Weights of a small image classifier.
Training: 7900 steps, batches of 128, held-out accuracy 51%.
Rows from block 3 of a small image classifier, named by matrix and row number. Rows with one number belong to one neuron. Each number is 50 + 15 x the weight over its row's rms, rounded and kept within 0 to 99. All counts start at 0.
After each neuron's rows are labels from the 100 images, of 14976, where the neuron reaches its highest value: "top examples" is what is common among them. Only what is clearly more common there than usual is listed. The data: photos of plants, animals and fungi (iNaturalist).
# fc1: MLP up (model.blocks.3.mlp.fc1.weight, 768x192), inputs 128-191
# fc2: MLP down (model.blocks.3.mlp.fc2.weight, 192x768, transposed), outputs 128-191

fc1.14:49 37 33 38 55 60 66 40 96 38 49 33 58 47 42 64 64 44 48 44 41 63 54 29 64 61 64 52 46 57 78 56 41 44 84 40 36 30 61 54 71 44 29 52 45 50 49 52 58 85 31 43 31 69 52 41 65 76 39 30 52 64 63 55
fc2.14:50 33 76 33 77 45 41 42 41 36 52 63 46 55 63 60 26 38 48 76 28 72 54 48 96 20 56 66 21 51 37 45 44 35 64 51 50 55 45 48 61 58 60 43 58 41 35 76 56 50 43 22 57 64 79 44 43 47 54 36 45 49 41 73
top examples: order Passeriformes

fc1.412:69 46 39 57 21 75 32 52 18 72 66 49 55 57 77 48 26 76 67 64 49 65 37 22 51 74 44 47 55 49 62 63 49 48 61 66 47 40 59 66 83 43 41 53 53 55 57 56 48 71 54 47 26 33 70 50 50 59 67 58 54 17 55 63
fc2.412:53 78 64 51 61 16 26 35 71 48 55 83 50 44 49 38 43 36 05 63 64 20 35 46 59 45 58 68 57 69 51 22 58 51 61 71 72 42 42 40 44 20 69 49 24 41 42 46 56 40 51 54 30 68 41 63 22 57 44 71 41 58 70 54
top examples: phylum Tracheophyta; kingdom Plantae

fc1.572:25 55 59 20 58 44 38 49 44 55 51 41 49 68 71 78 37 46 50 28 75 44 59 84 46 60 45 53 63 52 74 55 62 50 62 66 53 42 58 67 59 50 49 46 50 68 52 34 61 69 45 46 55 53 50 34 63 64 34 36 51 40 51 35
fc2.572:80 55 53 16 39 43 53 57 57 50 48 27 43 30 39 38 73 66 38 55 46 57 65 38 21 78 53 61 36 53 55 47 37 69 64 56 30 68 72 59 48 67 57 62 11 40 58 34 56 35 56 72 50 52 51 13 49 43 24 56 34 35 39 58
top examples: class Insecta; phylum Arthropoda; order Lepidoptera; family: Nymphalidae

fc1.70:57 59 49 59 58 82 57 47 46 49 50 59 36 50 48 55 48 60 64 54 42 51 66 40 50 21 38 26 45 37 14 50 70 28 56 74 17 47 55 69 56 61 57 41 58 71 68 46 38 52 16 63 74 50 42 45 64 60 55 63 99 50 37 53
fc2.70:53 43 32 44 00 51 54 75 12 38 44 26 40 70 42 47 35 65 60 66 51 72 50 38 40 17 36 55 42 24 76 80 57 47 59 69 37 48 39 21 38 57 43 49 72 77 27 35 64 45 35 31 65 58 44 49 58 39 59 34 63 59 38 43
top examples: order Lepidoptera

fc1.209:57 51 59 57 41 64 22 19 39 80 53 64 52 58 65 64 58 40 55 57 50 42 33 35 45 73 46 50 49 43 38 34 60 37 42 79 39 43 53 29 75 45 44 41 33 56 34 62 40 47 53 52 28 31 53 40 48 66 88 50 43 45 35 64
fc2.209:21 64 43 84 79 68 54 65 46 48 64 53 42 49 66 48 56 61 65 51 36 49 40 66 48 31 89 44 26 31 48 56 78 64 40 51 41 28 35 41 63 67 41 73 34 45 31 51 34 28 70 67 54 59 73 58 38 34 53 46 49 57 56 40
top examples: phylum Arthropoda; class Insecta; order Lepidoptera; family: Nymphalidae

fc1.264:53 62 52 36 50 72 20 17 38 41 48 67 37 51 55 32 46 64 46 83 62 32 58 23 54 78 61 58 22 40 44 38 63 77 64 66 38 43 59 64 68 55 54 40 48 42 35 64 55 28 48 56 22 46 62 28 68 68 49 36 61 47 37 61
fc2.264:37 27 56 73 77 74 37 69 42 60 67 62 60 57 42 43 84 52 37 31 70 42 46 57 30 38 53 64 57 38 38 72 65 59 49 81 54 48 49 52 51 49 53 36 26 25 45 65 47 66 71 35 49 63 38 71 52 53 42 68 82 53 58 59
top examples: kingdom Plantae; phylum Tracheophyta; class Magnoliopsida

fc1.594:61 53 25 36 49 63 32 56 52 61 46 48 55 79 44 73 55 68 46 52 64 13 26 26 60 52 42 67 52 51 60 49 52 45 62 67 37 69 61 76 48 69 53 45 65 66 52 43 69 73 40 54 33 52 30 17 92 57 53 38 55 53 33 64
fc2.594:62 31 62 38 48 49 54 44 48 24 52 29 25 44 64 34 29 71 54 71 35 54 64 56 46 54 27 53 77 44 63 54 31 61 73 59 57 30 70 78 20 30 43 29 42 40 77 61 24 68 73 33 46 41 64 58 51 33 54 64 41 81 69 29
top examples: phylum Tracheophyta; kingdom Plantae

fc1.507:42 68 54 45 80 50 47 52 47 56 41 45 51 36 84 41 51 79 55 34 48 57 60 49 42 66 65 40 60 58 32 54 58 45 36 49 44 39 83 60 79 36 41 60 41 32 32 23 28 37 39 83 42 64 51 61 51 37 48 53 54 28 28 47
fc2.507:69 42 71 60 63 47 22 46 43 67 61 65 63 44 50 62 68 81 66 36 57 32 69 38 23 60 60 36 54 27 29 39 66 57 32 71 42 66 37 48 33 60 48 42 47 34 36 47 92 93 64 78 67 57 28 27 39 40 52 37 43 37 45 67
top examples: phylum Arthropoda; class Insecta

fc1.328:18 58 38 47 33 43 55 46 47 45 41 60 31 48 51 63 36 68 52 40 48 58 53 41 44 39 41 70 49 59 42 26 63 83 40 72 49 42 47 79 46 43 47 52 21 97 74 69 53 58 54 34 55 44 51 51 48 35 62 30 75 62 49 60
fc2.328:62 54 50 52 50 44 74 38 40 70 52 69 82 42 41 48 56 48 30 49 61 22 54 92 46 60 53 47 44 73 65 63 28 67 47 49 51 67 57 57 38 45 41 55 41 43 44 61 45 57 55 72 55 28 45 56 62 58 63 58 43 45 54 64
top examples: order Charadriiformes

fc1.406:53 76 70 50 52 44 86 15 23 40 68 78 60 75 73 54 53 83 23 39 73 52 54 57 49 41 56 68 35 55 49 45 49 51 72 36 63 55 69 47 68 58 57 44 31 47 64 30 33 44 63 50 32 39 52 44 49 52 54 45 58 58 50 42
fc2.406:63 21 53 51 51 39 43 62 54 76 37 76 64 25 50 46 65 58 61 54 67 69 32 36 28 58 48 83 54 23 46 26 49 50 42 53 50 29 18 36 67 25 29 72 51 38 62 45 54 54 67 62 33 52 61 57 45 33 55 52 57 62 25 77
top examples: kingdom Plantae; phylum Tracheophyta; class Magnoliopsida

fc1.482:53 57 55 90 20 61 23 31 39 42 47 44 49 66 59 64 52 75 44 33 42 42 57 54 72 53 43 52 29 68 66 50 20 63 50 54 45 49 53 32 47 81 49 57 33 63 54 21 44 60 51 57 64 56 55 49 58 39 23 20 68 64 50 55
fc2.482:28 42 47 51 84 42 78 30 59 47 49 59 45 32 32 29 17 61 49 68 48 74 39 38 44 32 58 64 63 47 57 56 47 62 43 62 49 64 39 74 62 40 49 58 72 31 43 41 53 32 19 31 60 38 41 66 74 50 65 68 55 58 58 49
top examples: kingdom Plantae; phylum Tracheophyta; class Magnoliopsida

fc1.34:81 59 33 13 66 44 28 50 54 49 51 47 67 58 69 35 51 50 43 36 64 43 55 42 65 48 60 73 53 39 77 64 37 27 46 56 36 57 49 40 51 70 42 36 22 45 38 34 52 30 51 45 69 31 65 34 42 36 40 47 46 38 27 41
fc2.34:15 30 37 51 61 31 66 67 83 36 42 38 18 55 50 37 69 61 35 43 71 24 34 46 33 48 46 22 64 25 70 45 71 40 68 55 47 63 58 48 74 36 48 49 40 52 49 63 29 61 44 61 60 64 39 48 27 67 28 26 63 38 72 34
top examples: class Aves; phylum Chordata; order Charadriiformes

fc1.138:44 43 47 41 65 59 60 28 67 41 51 59 63 63 72 23 60 59 33 63 58 30 54 28 54 32 60 58 49 41 35 38 59 50 73 62 23 57 30 56 14 53 29 79 43 53 56 57 39 34 45 66 53 54 83 72 56 65 32 70 12 42 39 54
fc2.138:51 36 21 72 62 49 72 64 34 38 40 22 61 49 35 58 48 32 50 37 59 52 39 26 56 60 73 37 60 30 40 58 42 63 26 25 64 64 39 31 54 59 37 30 42 38 47 40 53 36 35 47 44 51 56 61 59 59 95 59 48 31 38 35
top examples: class Aves

fc1.123:67 68 56 34 55 37 30 50 72 28 72 44 46 58 67 55 49 44 66 00 48 57 42 74 59 46 48 49 67 65 86 82 65 58 45 55 36 66 56 72 50 61 47 85 46 63 35 56 32 52 27 60 62 70 75 27 63 38 63 45 57 34 66 55
fc2.123:44 59 43 40 46 42 09 50 50 34 30 34 35 40 53 59 33 52 50 33 48 44 58 50 48 70 40 50 57 41 46 70 28 59 39 48 31 82 70 64 48 45 51 52 74 40 63 61 56 52 63 48 52 26 31 53 68 44 41 06 51 34 54 28
top examples: class Insecta; phylum Arthropoda; order Lepidoptera

fc1.548:67 25 21 31 59 52 39 65 56 47 44 63 41 25 58 39 32 47 72 65 47 68 38 64 61 55 36 63 56 67 53 59 73 44 79 57 48 35 28 71 61 48 46 75 33 34 47 54 34 64 39 16 38 58 70 34 78 40 63 49 76 69 51 51
fc2.548:38 35 43 56 79 33 29 43 72 25 49 48 58 37 19 56 61 55 18 61 63 27 44 81 74 43 26 47 17 52 69 47 39 34 52 28 50 54 38 63 83 54 53 46 50 38 24 55 73 45 57 57 42 52 97 35 35 51 65 52 49 58 38 31
top examples: phylum Chordata; class Aves; order Passeriformes

fc1.673:38 70 26 47 39 39 19 46 50 46 60 61 61 34 80 46 58 50 51 30 42 67 44 47 54 13 70 56 47 71 69 47 41 35 36 24 53 57 43 79 53 48 29 56 55 73 57 42 79 45 50 70 67 42 30 41 44 22 68 50 69 56 63 55
fc2.673:28 46 66 44 56 45 48 34 77 53 50 41 33 53 47 59 52 72 41 65 65 30 59 71 70 60 55 57 77 18 69 43 21 28 64 46 33 58 79 50 24 35 18 43 61 62 35 52 55 54 45 67 50 83 21 50 53 52 40 32 65 52 82 60
top examples: phylum Chordata; class Aves; order Anseriformes; family: Anatidae

fc1.363:55 38 36 48 52 45 51 49 56 39 55 55 73 71 71 64 56 40 54 66 47 30 56 52 36 57 33 55 59 49 90 30 50 39 48 47 67 63 59 35 68 32 56 74 32 74 60 78 62 81 64 65 37 36 33 69 42 62 25 42 15 55 78 61
fc2.363:60 45 56 62 47 47 75 60 45 26 49 73 56 49 67 67 57 63 63 30 38 78 67 50 63 20 41 70 70 52 42 55 53 46 62 69 81 42 39 58 34 39 73 43 61 50 33 55 61 66 55 31 71 92 46 78 81 47 65 59 61 53 40 20
top examples: order Lepidoptera

fc1.511:64 72 39 69 62 58 59 69 60 53 49 61 57 48 30 28 59 62 51 26 54 32 50 26 84 44 42 51 55 40 48 38 44 41 60 68 38 03 53 74 54 68 50 30 35 58 51 42 40 79 47 59 47 51 62 46 36 56 28 71 61 64 34 58
fc2.511:58 70 35 61 33 53 48 48 26 26 21 52 34 55 36 71 59 44 75 26 52 73 58 37 40 50 43 63 47 22 46 62 19 46 38 40 36 61 34 51 31 44 44 65 93 74 30 42 47 44 46 53 55 47 36 21 53 45 45 52 27 71 56 68
top examples: class Insecta; phylum Arthropoda; order Lepidoptera

fc1.284:55 66 52 42 58 33 72 61 50 74 53 68 47 55 55 25 48 38 53 70 77 37 39 49 57 70 61 61 73 61 33 28 59 55 61 44 50 47 62 48 53 15 41 50 43 32 52 44 71 51 76 32 66 46 65 45 38 67 61 71 45 51 68 67
fc2.284:51 58 48 36 32 46 49 44 64 23 52 56 60 59 72 66 47 57 63 40 53 43 35 61 46 29 47 75 60 33 33 64 56 54 27 57 61 46 56 78 59 58 38 65 39 58 52 68 48 74 49 81 45 53 25 69 47 61 40 58 40 37 49 50
top examples: order Charadriiformes

fc1.643:64 56 49 32 48 24 49 26 63 36 27 37 57 65 58 43 58 49 31 44 49 49 41 57 78 32 37 49 44 52 36 23 47 14 44 44 53 43 68 72 51 70 45 43 68 65 67 67 61 81 50 54 65 43 43 31 38 36 32 60 66 51 33 63
fc2.643:37 68 48 34 18 51 33 48 53 33 52 45 09 23 58 33 57 30 89 57 43 51 63 59 63 44 49 46 43 50 50 71 55 51 50 54 61 72 42 57 61 35 47 44 42 68 70 36 68 58 51 48 69 38 36 48 63 66 87 48 23 50 55 31
top examples: order Lepidoptera

fc1.646:29 70 26 69 55 49 44 53 62 56 60 59 49 44 65 32 53 36 45 19 46 45 37 52 45 45 65 67 60 64 77 57 33 20 33 26 23 39 60 62 20 47 45 43 57 64 45 40 75 30 44 69 46 19 46 44 44 33 69 36 66 61 55 53
fc2.646:32 29 70 76 65 59 32 52 38 50 46 45 34 74 14 66 57 53 39 78 83 17 42 51 62 55 60 48 55 44 53 38 21 35 60 51 57 24 56 63 67 51 40 56 44 28 54 42 38 54 52 53 63 87 47 58 52 50 23 22 60 51 80 47
top examples: phylum Chordata; class Aves; order Anseriformes; family: Anatidae

fc1.747:60 32 41 40 67 51 58 52 13 42 63 61 42 69 71 46 40 60 58 63 57 51 40 75 41 63 54 40 34 59 58 48 54 45 54 69 32 62 53 64 33 40 26 69 47 68 85 44 33 62 80 42 25 27 56 49 36 46 63 25 54 45 35 60
fc2.747:59 54 45 39 48 32 52 62 63 47 39 60 49 48 44 65 41 59 50 45 32 87 44 62 32 82 67 79 37 60 42 36 44 55 33 54 56 23 47 51 78 43 34 32 28 51 37 43 49 51 59 59 46 61 55 63 29 58 62 52 49 47 16 77
top examples: order Passeriformes

fc1.170:68 32 64 26 57 59 44 71 25 55 47 55 46 67 45 54 43 30 36 56 24 58 62 50 63 47 47 38 45 46 40 60 52 49 67 62 43 54 61 56 45 56 47 55 61 41 42 49 61 31 73 74 55 38 34 26 32 62 54 40 44 54 51 75
fc2.170:61 40 64 62 46 53 56 83 58 41 45 56 29 69 11 39 48 42 64 64 78 00 45 55 46 78 43 75 49 42 62 57 40 28 46 72 49 32 35 66 40 59 26 83 53 53 62 55 31 47 58 75 38 54 28 58 65 51 47 35 70 31 86 69
top examples: phylum Chordata; class Aves; order Anseriformes; family: Anatidae

fc1.15:54 62 46 20 46 34 54 38 48 55 57 53 30 52 36 27 52 33 65 55 52 77 59 58 62 49 68 29 26 50 68 43 70 52 72 38 40 45 56 75 57 27 65 45 64 32 56 66 73 44 89 64 40 79 48 26 75 44 50 49 61 54 34 57
fc2.15:43 36 29 54 69 58 68 17 46 60 20 63 42 33 70 41 53 78 35 62 35 48 39 53 33 56 48 72 54 86 36 48 51 55 40 82 32 55 42 69 33 27 63 37 64 39 41 62 24 58 62 34 78 48 44 79 61 30 59 60 54 78 37 55
top examples: order Passeriformes

fc1.481:51 64 23 43 47 59 45 53 27 57 54 66 46 33 76 37 69 46 46 35 54 56 23 51 67 15 56 56 48 78 40 35 14 39 35 38 37 56 34 80 44 54 41 60 74 76 31 44 56 36 49 62 72 28 43 48 37 35 51 52 56 59 57 64
fc2.481:39 43 75 48 76 58 67 38 68 41 57 47 59 57 33 58 36 68 33 73 43 23 57 49 60 67 50 68 68 31 64 45 35 21 56 52 57 51 69 39 31 38 16 47 47 69 40 46 51 59 66 57 50 91 22 79 59 37 33 35 70 67 85 37
top examples: phylum Chordata; class Aves; order Anseriformes; family: Anatidae

fc1.362:60 34 41 66 20 60 35 77 78 58 56 64 58 42 55 16 70 60 21 22 67 33 62 68 61 42 66 59 58 47 36 47 57 49 57 67 29 15 50 81 70 56 59 48 32 49 61 25 48 38 45 49 49 66 34 54 36 64 34 61 55 35 35 41
fc2.362:81 61 34 36 31 40 52 75 48 45 36 43 67 48 24 50 38 54 28 37 22 60 38 28 29 56 48 67 16 38 72 60 46 39 45 56 41 52 44 51 35 43 35 65 56 60 08 35 65 33 61 28 62 27 33 46 59 42 48 42 18 67 61 61
top examples: class Insecta; phylum Arthropoda; order Lepidoptera; family: Nymphalidae

fc1.492:49 44 40 49 35 54 65 68 84 37 55 38 45 62 78 26 67 61 46 57 59 37 27 54 71 51 80 50 42 58 57 48 48 76 78 51 35 46 46 11 38 47 65 64 49 38 43 20 40 45 29 55 65 54 56 35 65 13 71 48 64 66 47 60
fc2.492:55 65 12 25 67 34 60 50 33 44 47 41 60 53 47 82 40 41 44 47 51 49 51 53 48 45 40 42 39 28 34 51 56 17 58 63 44 26 54 44 87 47 61 22 32 65 26 69 54 56 68 28 41 68 71 40 22 35 52 48 44 47 44 39
top examples: order Accipitriformes

fc1.502:51 31 82 51 42 50 62 57 50 64 11 73 52 33 48 50 48 56 49 60 34 63 46 26 55 50 29 26 43 33 54 57 59 56 72 69 45 53 59 61 31 51 25 81 33 45 36 60 46 39 82 69 46 47 51 41 51 55 39 43 52 63 65 95
fc2.502:58 52 27 56 65 66 45 61 70 58 33 74 61 48 41 28 40 49 28 92 55 38 35 79 30 41 69 58 40 47 62 38 20 41 50 60 34 45 40 53 72 58 41 33 63 31 67 67 65 75 53 54 47 40 41 52 72 62 41 55 61 49 59 58
top examples: phylum Tracheophyta; kingdom Plantae

fc1.699:37 42 43 38 32 19 40 47 53 74 65 54 64 37 44 50 42 57 53 30 50 34 23 63 64 67 36 59 38 75 35 68 52 54 45 62 25 48 24 49 49 43 53 47 39 53 45 53 44 21 75 38 40 46 70 66 62 50 50 49 26 43 37 88
fc2.699:63 22 47 19 27 22 76 46 55 40 43 47 62 51 39 46 41 47 50 73 41 32 54 32 44 63 65 39 64 53 43 60 45 62 57 84 21 73 40 60 70 39 37 50 60 73 66 62 38 38 24 57 61 37 21 63 54 39 15 55 46 58 53 46
top examples: order Charadriiformes

fc1.512:50 40 35 45 40 32 50 74 51 77 44 51 45 52 22 19 80 67 29 53 45 45 44 47 71 69 38 28 33 46 58 30 55 43 45 58 42 49 57 63 60 18 72 52 44 57 26 37 55 57 68 41 71 71 62 66 39 59 44 44 70 20 71 54
fc2.512:36 54 38 40 57 62 44 72 22 59 56 58 45 62 38 55 63 52 46 45 28 48 63 41 67 41 55 54 58 75 36 48 24 66 50 69 37 37 42 54 89 66 60 40 52 39 39 50 47 43 74 69 42 37 42 20 52 34 46 52 26 64 39 53
top examples: order Passeriformes

fc1.501:42 42 37 39 78 75 52 63 31 27 41 73 49 40 44 28 68 55 34 43 55 31 38 64 71 75 60 57 54 50 55 55 51 41 54 35 22 50 65 67 58 38 57 52 78 57 44 46 39 29 45 21 51 72 62 40 54 49 56 56 58 74 51 55
fc2.501:60 42 35 53 47 62 60 61 40 45 42 56 67 66 52 65 67 53 61 26 39 29 46 48 65 40 45 41 62 49 66 40 30 51 54 57 72 67 67 39 41 48 40 37 30 52 39 51 24 42 42 74 20 51 42 75 57 69 53 62 42 26 56 33
top examples: order Charadriiformes

fc1.705:37 49 40 56 79 06 26 50 31 36 50 48 76 78 53 45 82 65 36 60 25 45 63 17 53 79 33 27 68 72 52 60 57 46 48 41 46 36 57 63 41 56 33 42 38 57 53 37 47 40 52 58 45 77 39 43 53 35 39 23 65 43 44 45
fc2.705:62 48 70 37 80 54 68 30 62 40 34 56 41 45 44 55 46 76 34 41 85 60 61 46 38 48 75 69 58 44 50 53 57 59 64 34 28 51 56 56 45 72 36 64 67 43 74 36 76 78 33 66 38 77 41 61 64 36 35 27 40 44 55 31
top examples: kingdom Plantae; phylum Tracheophyta; class Magnoliopsida

fc1.765:72 60 41 44 54 68 35 43 48 57 49 51 50 65 67 80 54 55 47 21 49 59 70 33 36 83 49 45 63 59 70 24 59 53 46 60 56 67 61 73 37 30 44 53 59 48 63 53 59 69 52 34 57 69 53 48 46 70 39 44 17 39 49 66
fc2.765:44 42 57 48 64 49 43 39 67 79 57 18 73 59 48 24 60 67 68 28 54 54 77 54 20 40 41 49 27 28 59 60 57 60 65 49 24 56 76 71 52 45 65 44 47 63 64 39 78 54 60 64 70 48 58 44 51 31 44 36 18 32 38 42
top examples: order Lepidoptera

fc1.514:38 60 34 40 38 60 50 39 70 60 48 85 76 44 56 44 53 32 61 33 27 68 60 52 62 77 45 27 62 63 54 54 77 49 48 59 26 69 43 32 48 51 66 39 38 65 59 85 24 55 39 56 40 40 52 56 34 53 46 73 50 22 54 54
fc2.514:62 54 53 57 76 58 44 29 80 48 46 58 37 46 84 48 60 45 58 57 39 34 54 55 47 46 74 34 50 56 39 78 55 38 53 61 05 43 41 44 36 50 46 34 32 50 33 56 43 42 32 42 43 54 49 34 33 47 41 64 43 60 40 48
top examples: order Lepidoptera

fc1.684:44 60 44 26 41 58 23 53 52 24 52 58 43 38 71 46 61 43 47 34 36 47 32 70 55 62 60 30 68 45 85 56 60 49 30 58 43 73 73 65 46 58 56 72 63 86 50 13 55 51 18 73 59 59 51 20 63 38 39 44 51 36 60 39
fc2.684:50 56 46 19 44 26 37 67 43 44 50 28 30 34 50 55 38 69 58 37 59 57 67 55 56 45 47 67 62 52 78 80 42 61 35 40 44 90 62 66 11 51 43 49 62 55 40 76 65 41 60 41 62 40 28 71 68 34 51 28 53 53 54 56
top examples: order Lepidoptera

fc1.189:35 76 36 56 43 46 67 69 58 20 50 48 52 48 87 62 52 45 67 53 43 55 68 51 49 56 30 64 41 39 37 60 33 40 43 28 56 71 79 70 48 68 62 67 42 43 66 27 33 36 23 71 48 66 46 25 43 52 43 60 32 40 55 50
fc2.189:44 59 58 38 38 46 28 62 57 55 26 56 21 53 36 52 37 28 47 65 40 30 47 98 32 61 44 58 56 62 56 56 47 59 20 67 48 30 41 45 39 31 50 35 51 25 08 51 31 50 49 33 43 64 45 92 62 63 43 49 66 61 39 42
top examples: phylum Arthropoda; class Insecta; order Lepidoptera

fc1.10:47 47 47 51 41 36 47 53 40 50 68 41 31 68 58 65 50 42 31 74 59 32 62 29 64 48 64 45 28 58 40 67 53 55 49 27 70 34 22 37 51 35 64 79 64 60 52 46 47 54 59 42 45 47 45 71 56 47 47 74 44 61 49 52
fc2.10:47 63 46 57 88 68 31 46 57 44 44 79 74 58 71 35 56 27 53 48 42 54 72 52 55 50 78 72 51 59 43 49 55 43 66 66 47 55 57 30 50 61 55 48 78 39 56 48 57 26 33 48 43 46 58 20 53 58 60 69 41 34 61 56
top examples: order Lepidoptera

fc1.177:49 42 88 06 58 35 42 39 56 55 76 15 62 47 45 56 61 46 66 48 52 47 55 34 64 67 32 34 58 56 46 69 29 49 76 47 35 79 66 40 56 54 66 45 46 46 50 49 47 47 48 60 51 60 80 50 46 33 34 58 73 65 55 60
fc2.177:55 52 24 38 30 54 70 80 68 29 49 68 57 55 53 46 47 52 53 54 15 41 58 46 38 59 67 44 63 58 42 65 29 59 32 54 35 40 66 77 34 53 28 66 56 22 35 66 34 60 43 47 69 36 32 28 65 59 41 41 48 48 56 34
top examples: phylum Chordata; class Aves

fc1.740:59 74 11 62 26 50 16 56 49 42 43 52 39 61 82 45 55 63 52 71 37 45 49 38 63 30 68 63 50 32 82 53 49 39 37 52 21 34 64 64 41 54 50 52 30 90 61 51 61 24 37 62 52 45 49 35 53 31 66 53 45 59 19 40
fc2.740:08 36 54 61 64 39 51 34 69 58 30 43 24 29 13 37 51 68 39 45 55 21 26 64 51 51 76 21 82 35 63 65 42 56 59 63 37 54 55 44 38 61 28 62 55 48 54 40 46 27 40 49 56 65 50 43 60 44 38 61 51 68 52 40
top examples: order Anseriformes; family: Anatidae

fc1.517:65 43 47 44 53 38 71 78 28 56 61 46 63 50 74 36 64 61 37 58 52 46 83 45 25 46 51 34 24 44 57 36 56 31 37 46 48 54 69 77 60 52 33 69 30 83 53 36 68 53 72 42 49 60 56 55 31 61 27 35 11 45 49 34
fc2.517:40 44 34 53 36 49 20 64 43 42 42 51 35 69 33 64 43 63 59 66 21 51 42 53 70 34 25 61 61 76 47 66 26 52 58 56 40 41 46 39 53 54 38 51 62 49 14 22 10 58 39 48 27 50 60 58 53 41 56 33 33 57 55 45
top examples: order Passeriformes

fc1.491:24 31 69 63 49 62 54 58 54 64 16 74 41 56 37 65 57 45 49 63 42 36 61 45 54 43 40 51 47 35 40 50 49 47 37 46 38 72 46 63 70 52 53 71 58 67 56 29 49 38 66 42 73 74 41 58 55 63 23 38 72 71 59 35
fc2.491:49 40 46 41 39 58 43 40 26 64 62 46 51 43 48 54 42 43 43 60 68 57 46 49 38 46 65 63 46 81 55 38 61 44 49 33 65 18 48 15 59 61 34 27 56 37 62 60 61 54 56 39 38 50 81 46 38 34 45 45 61 63 44 49
top examples: kingdom Plantae; phylum Tracheophyta; class Magnoliopsida

fc1.718:44 29 45 47 44 20 48 46 37 50 39 70 64 52 86 41 53 46 57 13 53 45 45 31 56 57 34 52 94 47 50 51 40 57 58 28 56 52 38 63 49 44 58 51 72 44 44 51 58 35 72 40 56 52 42 35 31 60 49 25 33 67 64 45
fc2.718:58 58 47 64 50 60 86 75 47 36 39 47 46 67 61 64 54 47 40 92 50 41 52 57 70 39 52 99 63 51 34 50 52 28 51 43 63 28 49 51 56 60 40 50 44 32 70 60 60 21 45 59 46 60 49 61 66 56 37 48 52 73 45 30
top examples: phylum Tracheophyta; kingdom Plantae; class Magnoliopsida

fc1.141:57 49 52 51 80 72 59 50 67 27 38 54 36 44 46 66 62 44 48 48 34 39 70 46 68 77 55 45 38 46 43 83 59 40 71 30 26 50 78 50 68 39 31 63 40 55 50 57 54 70 65 29 45 53 49 41 77 42 54 34 53 92 36 73
fc2.141:44 35 72 25 71 54 16 33 49 56 59 63 47 42 53 44 17 59 28 72 34 42 58 75 78 27 58 61 18 43 72 41 46 31 61 43 32 72 63 25 59 53 64 40 52 23 23 51 64 41 49 52 57 41 72 33 29 53 40 34 43 48 47 69
top examples: class Aves; order Passeriformes

fc1.216:69 35 16 72 59 27 65 75 27 57 54 40 48 44 67 39 99 38 59 82 71 44 61 39 60 37 48 49 30 35 60 50 59 70 57 33 83 56 70 25 64 33 57 95 54 66 35 53 56 47 60 43 42 67 59 45 04 62 48 55 43 76 76 17
fc2.216:66 53 67 49 63 64 41 53 28 02 48 60 55 49 41 43 49 58 51 60 49 33 30 44 82 79 35 74 38 77 38 65 37 18 34 54 59 40 52 58 58 66 35 45 35 40 65 60 21 27 49 50 25 62 45 37 76 27 43 46 19 71 65 67
top examples: phylum Arthropoda; class Insecta

fc1.63:30 62 35 62 44 81 52 77 60 49 65 77 61 44 32 37 51 66 65 42 50 47 54 25 60 37 34 53 60 48 45 40 72 39 56 64 22 22 32 73 35 55 70 49 72 55 48 46 60 53 37 48 56 53 49 57 52 54 57 68 73 48 25 40
fc2.63:70 62 32 42 08 35 56 55 30 22 29 43 26 61 54 47 54 43 77 35 44 62 46 31 57 34 56 64 33 13 55 72 20 45 40 58 45 46 46 60 38 37 39 50 86 80 22 43 68 45 40 43 53 52 37 30 54 43 56 37 50 51 49 65
top examples: class Insecta; phylum Arthropoda; order Coleoptera; family: Coccinellidae

fc1.574:50 44 35 40 28 69 63 79 41 38 47 40 22 61 69 54 35 55 52 52 37 60 33 50 43 42 65 70 71 25 40 55 68 45 44 69 40 39 46 77 49 48 37 81 53 58 77 40 41 49 45 56 40 49 28 27 47 59 53 83 29 48 58 61
fc2.574:18 48 54 57 48 38 53 21 59 29 48 35 55 59 53 60 62 50 71 56 34 63 44 40 77 45 51 32 50 44 46 44 61 53 69 42 23 27 49 34 52 59 56 47 54 32 45 70 57 67 45 52 38 49 56 21 43 40 54 31 42 55 43 52
top examples: order Passeriformes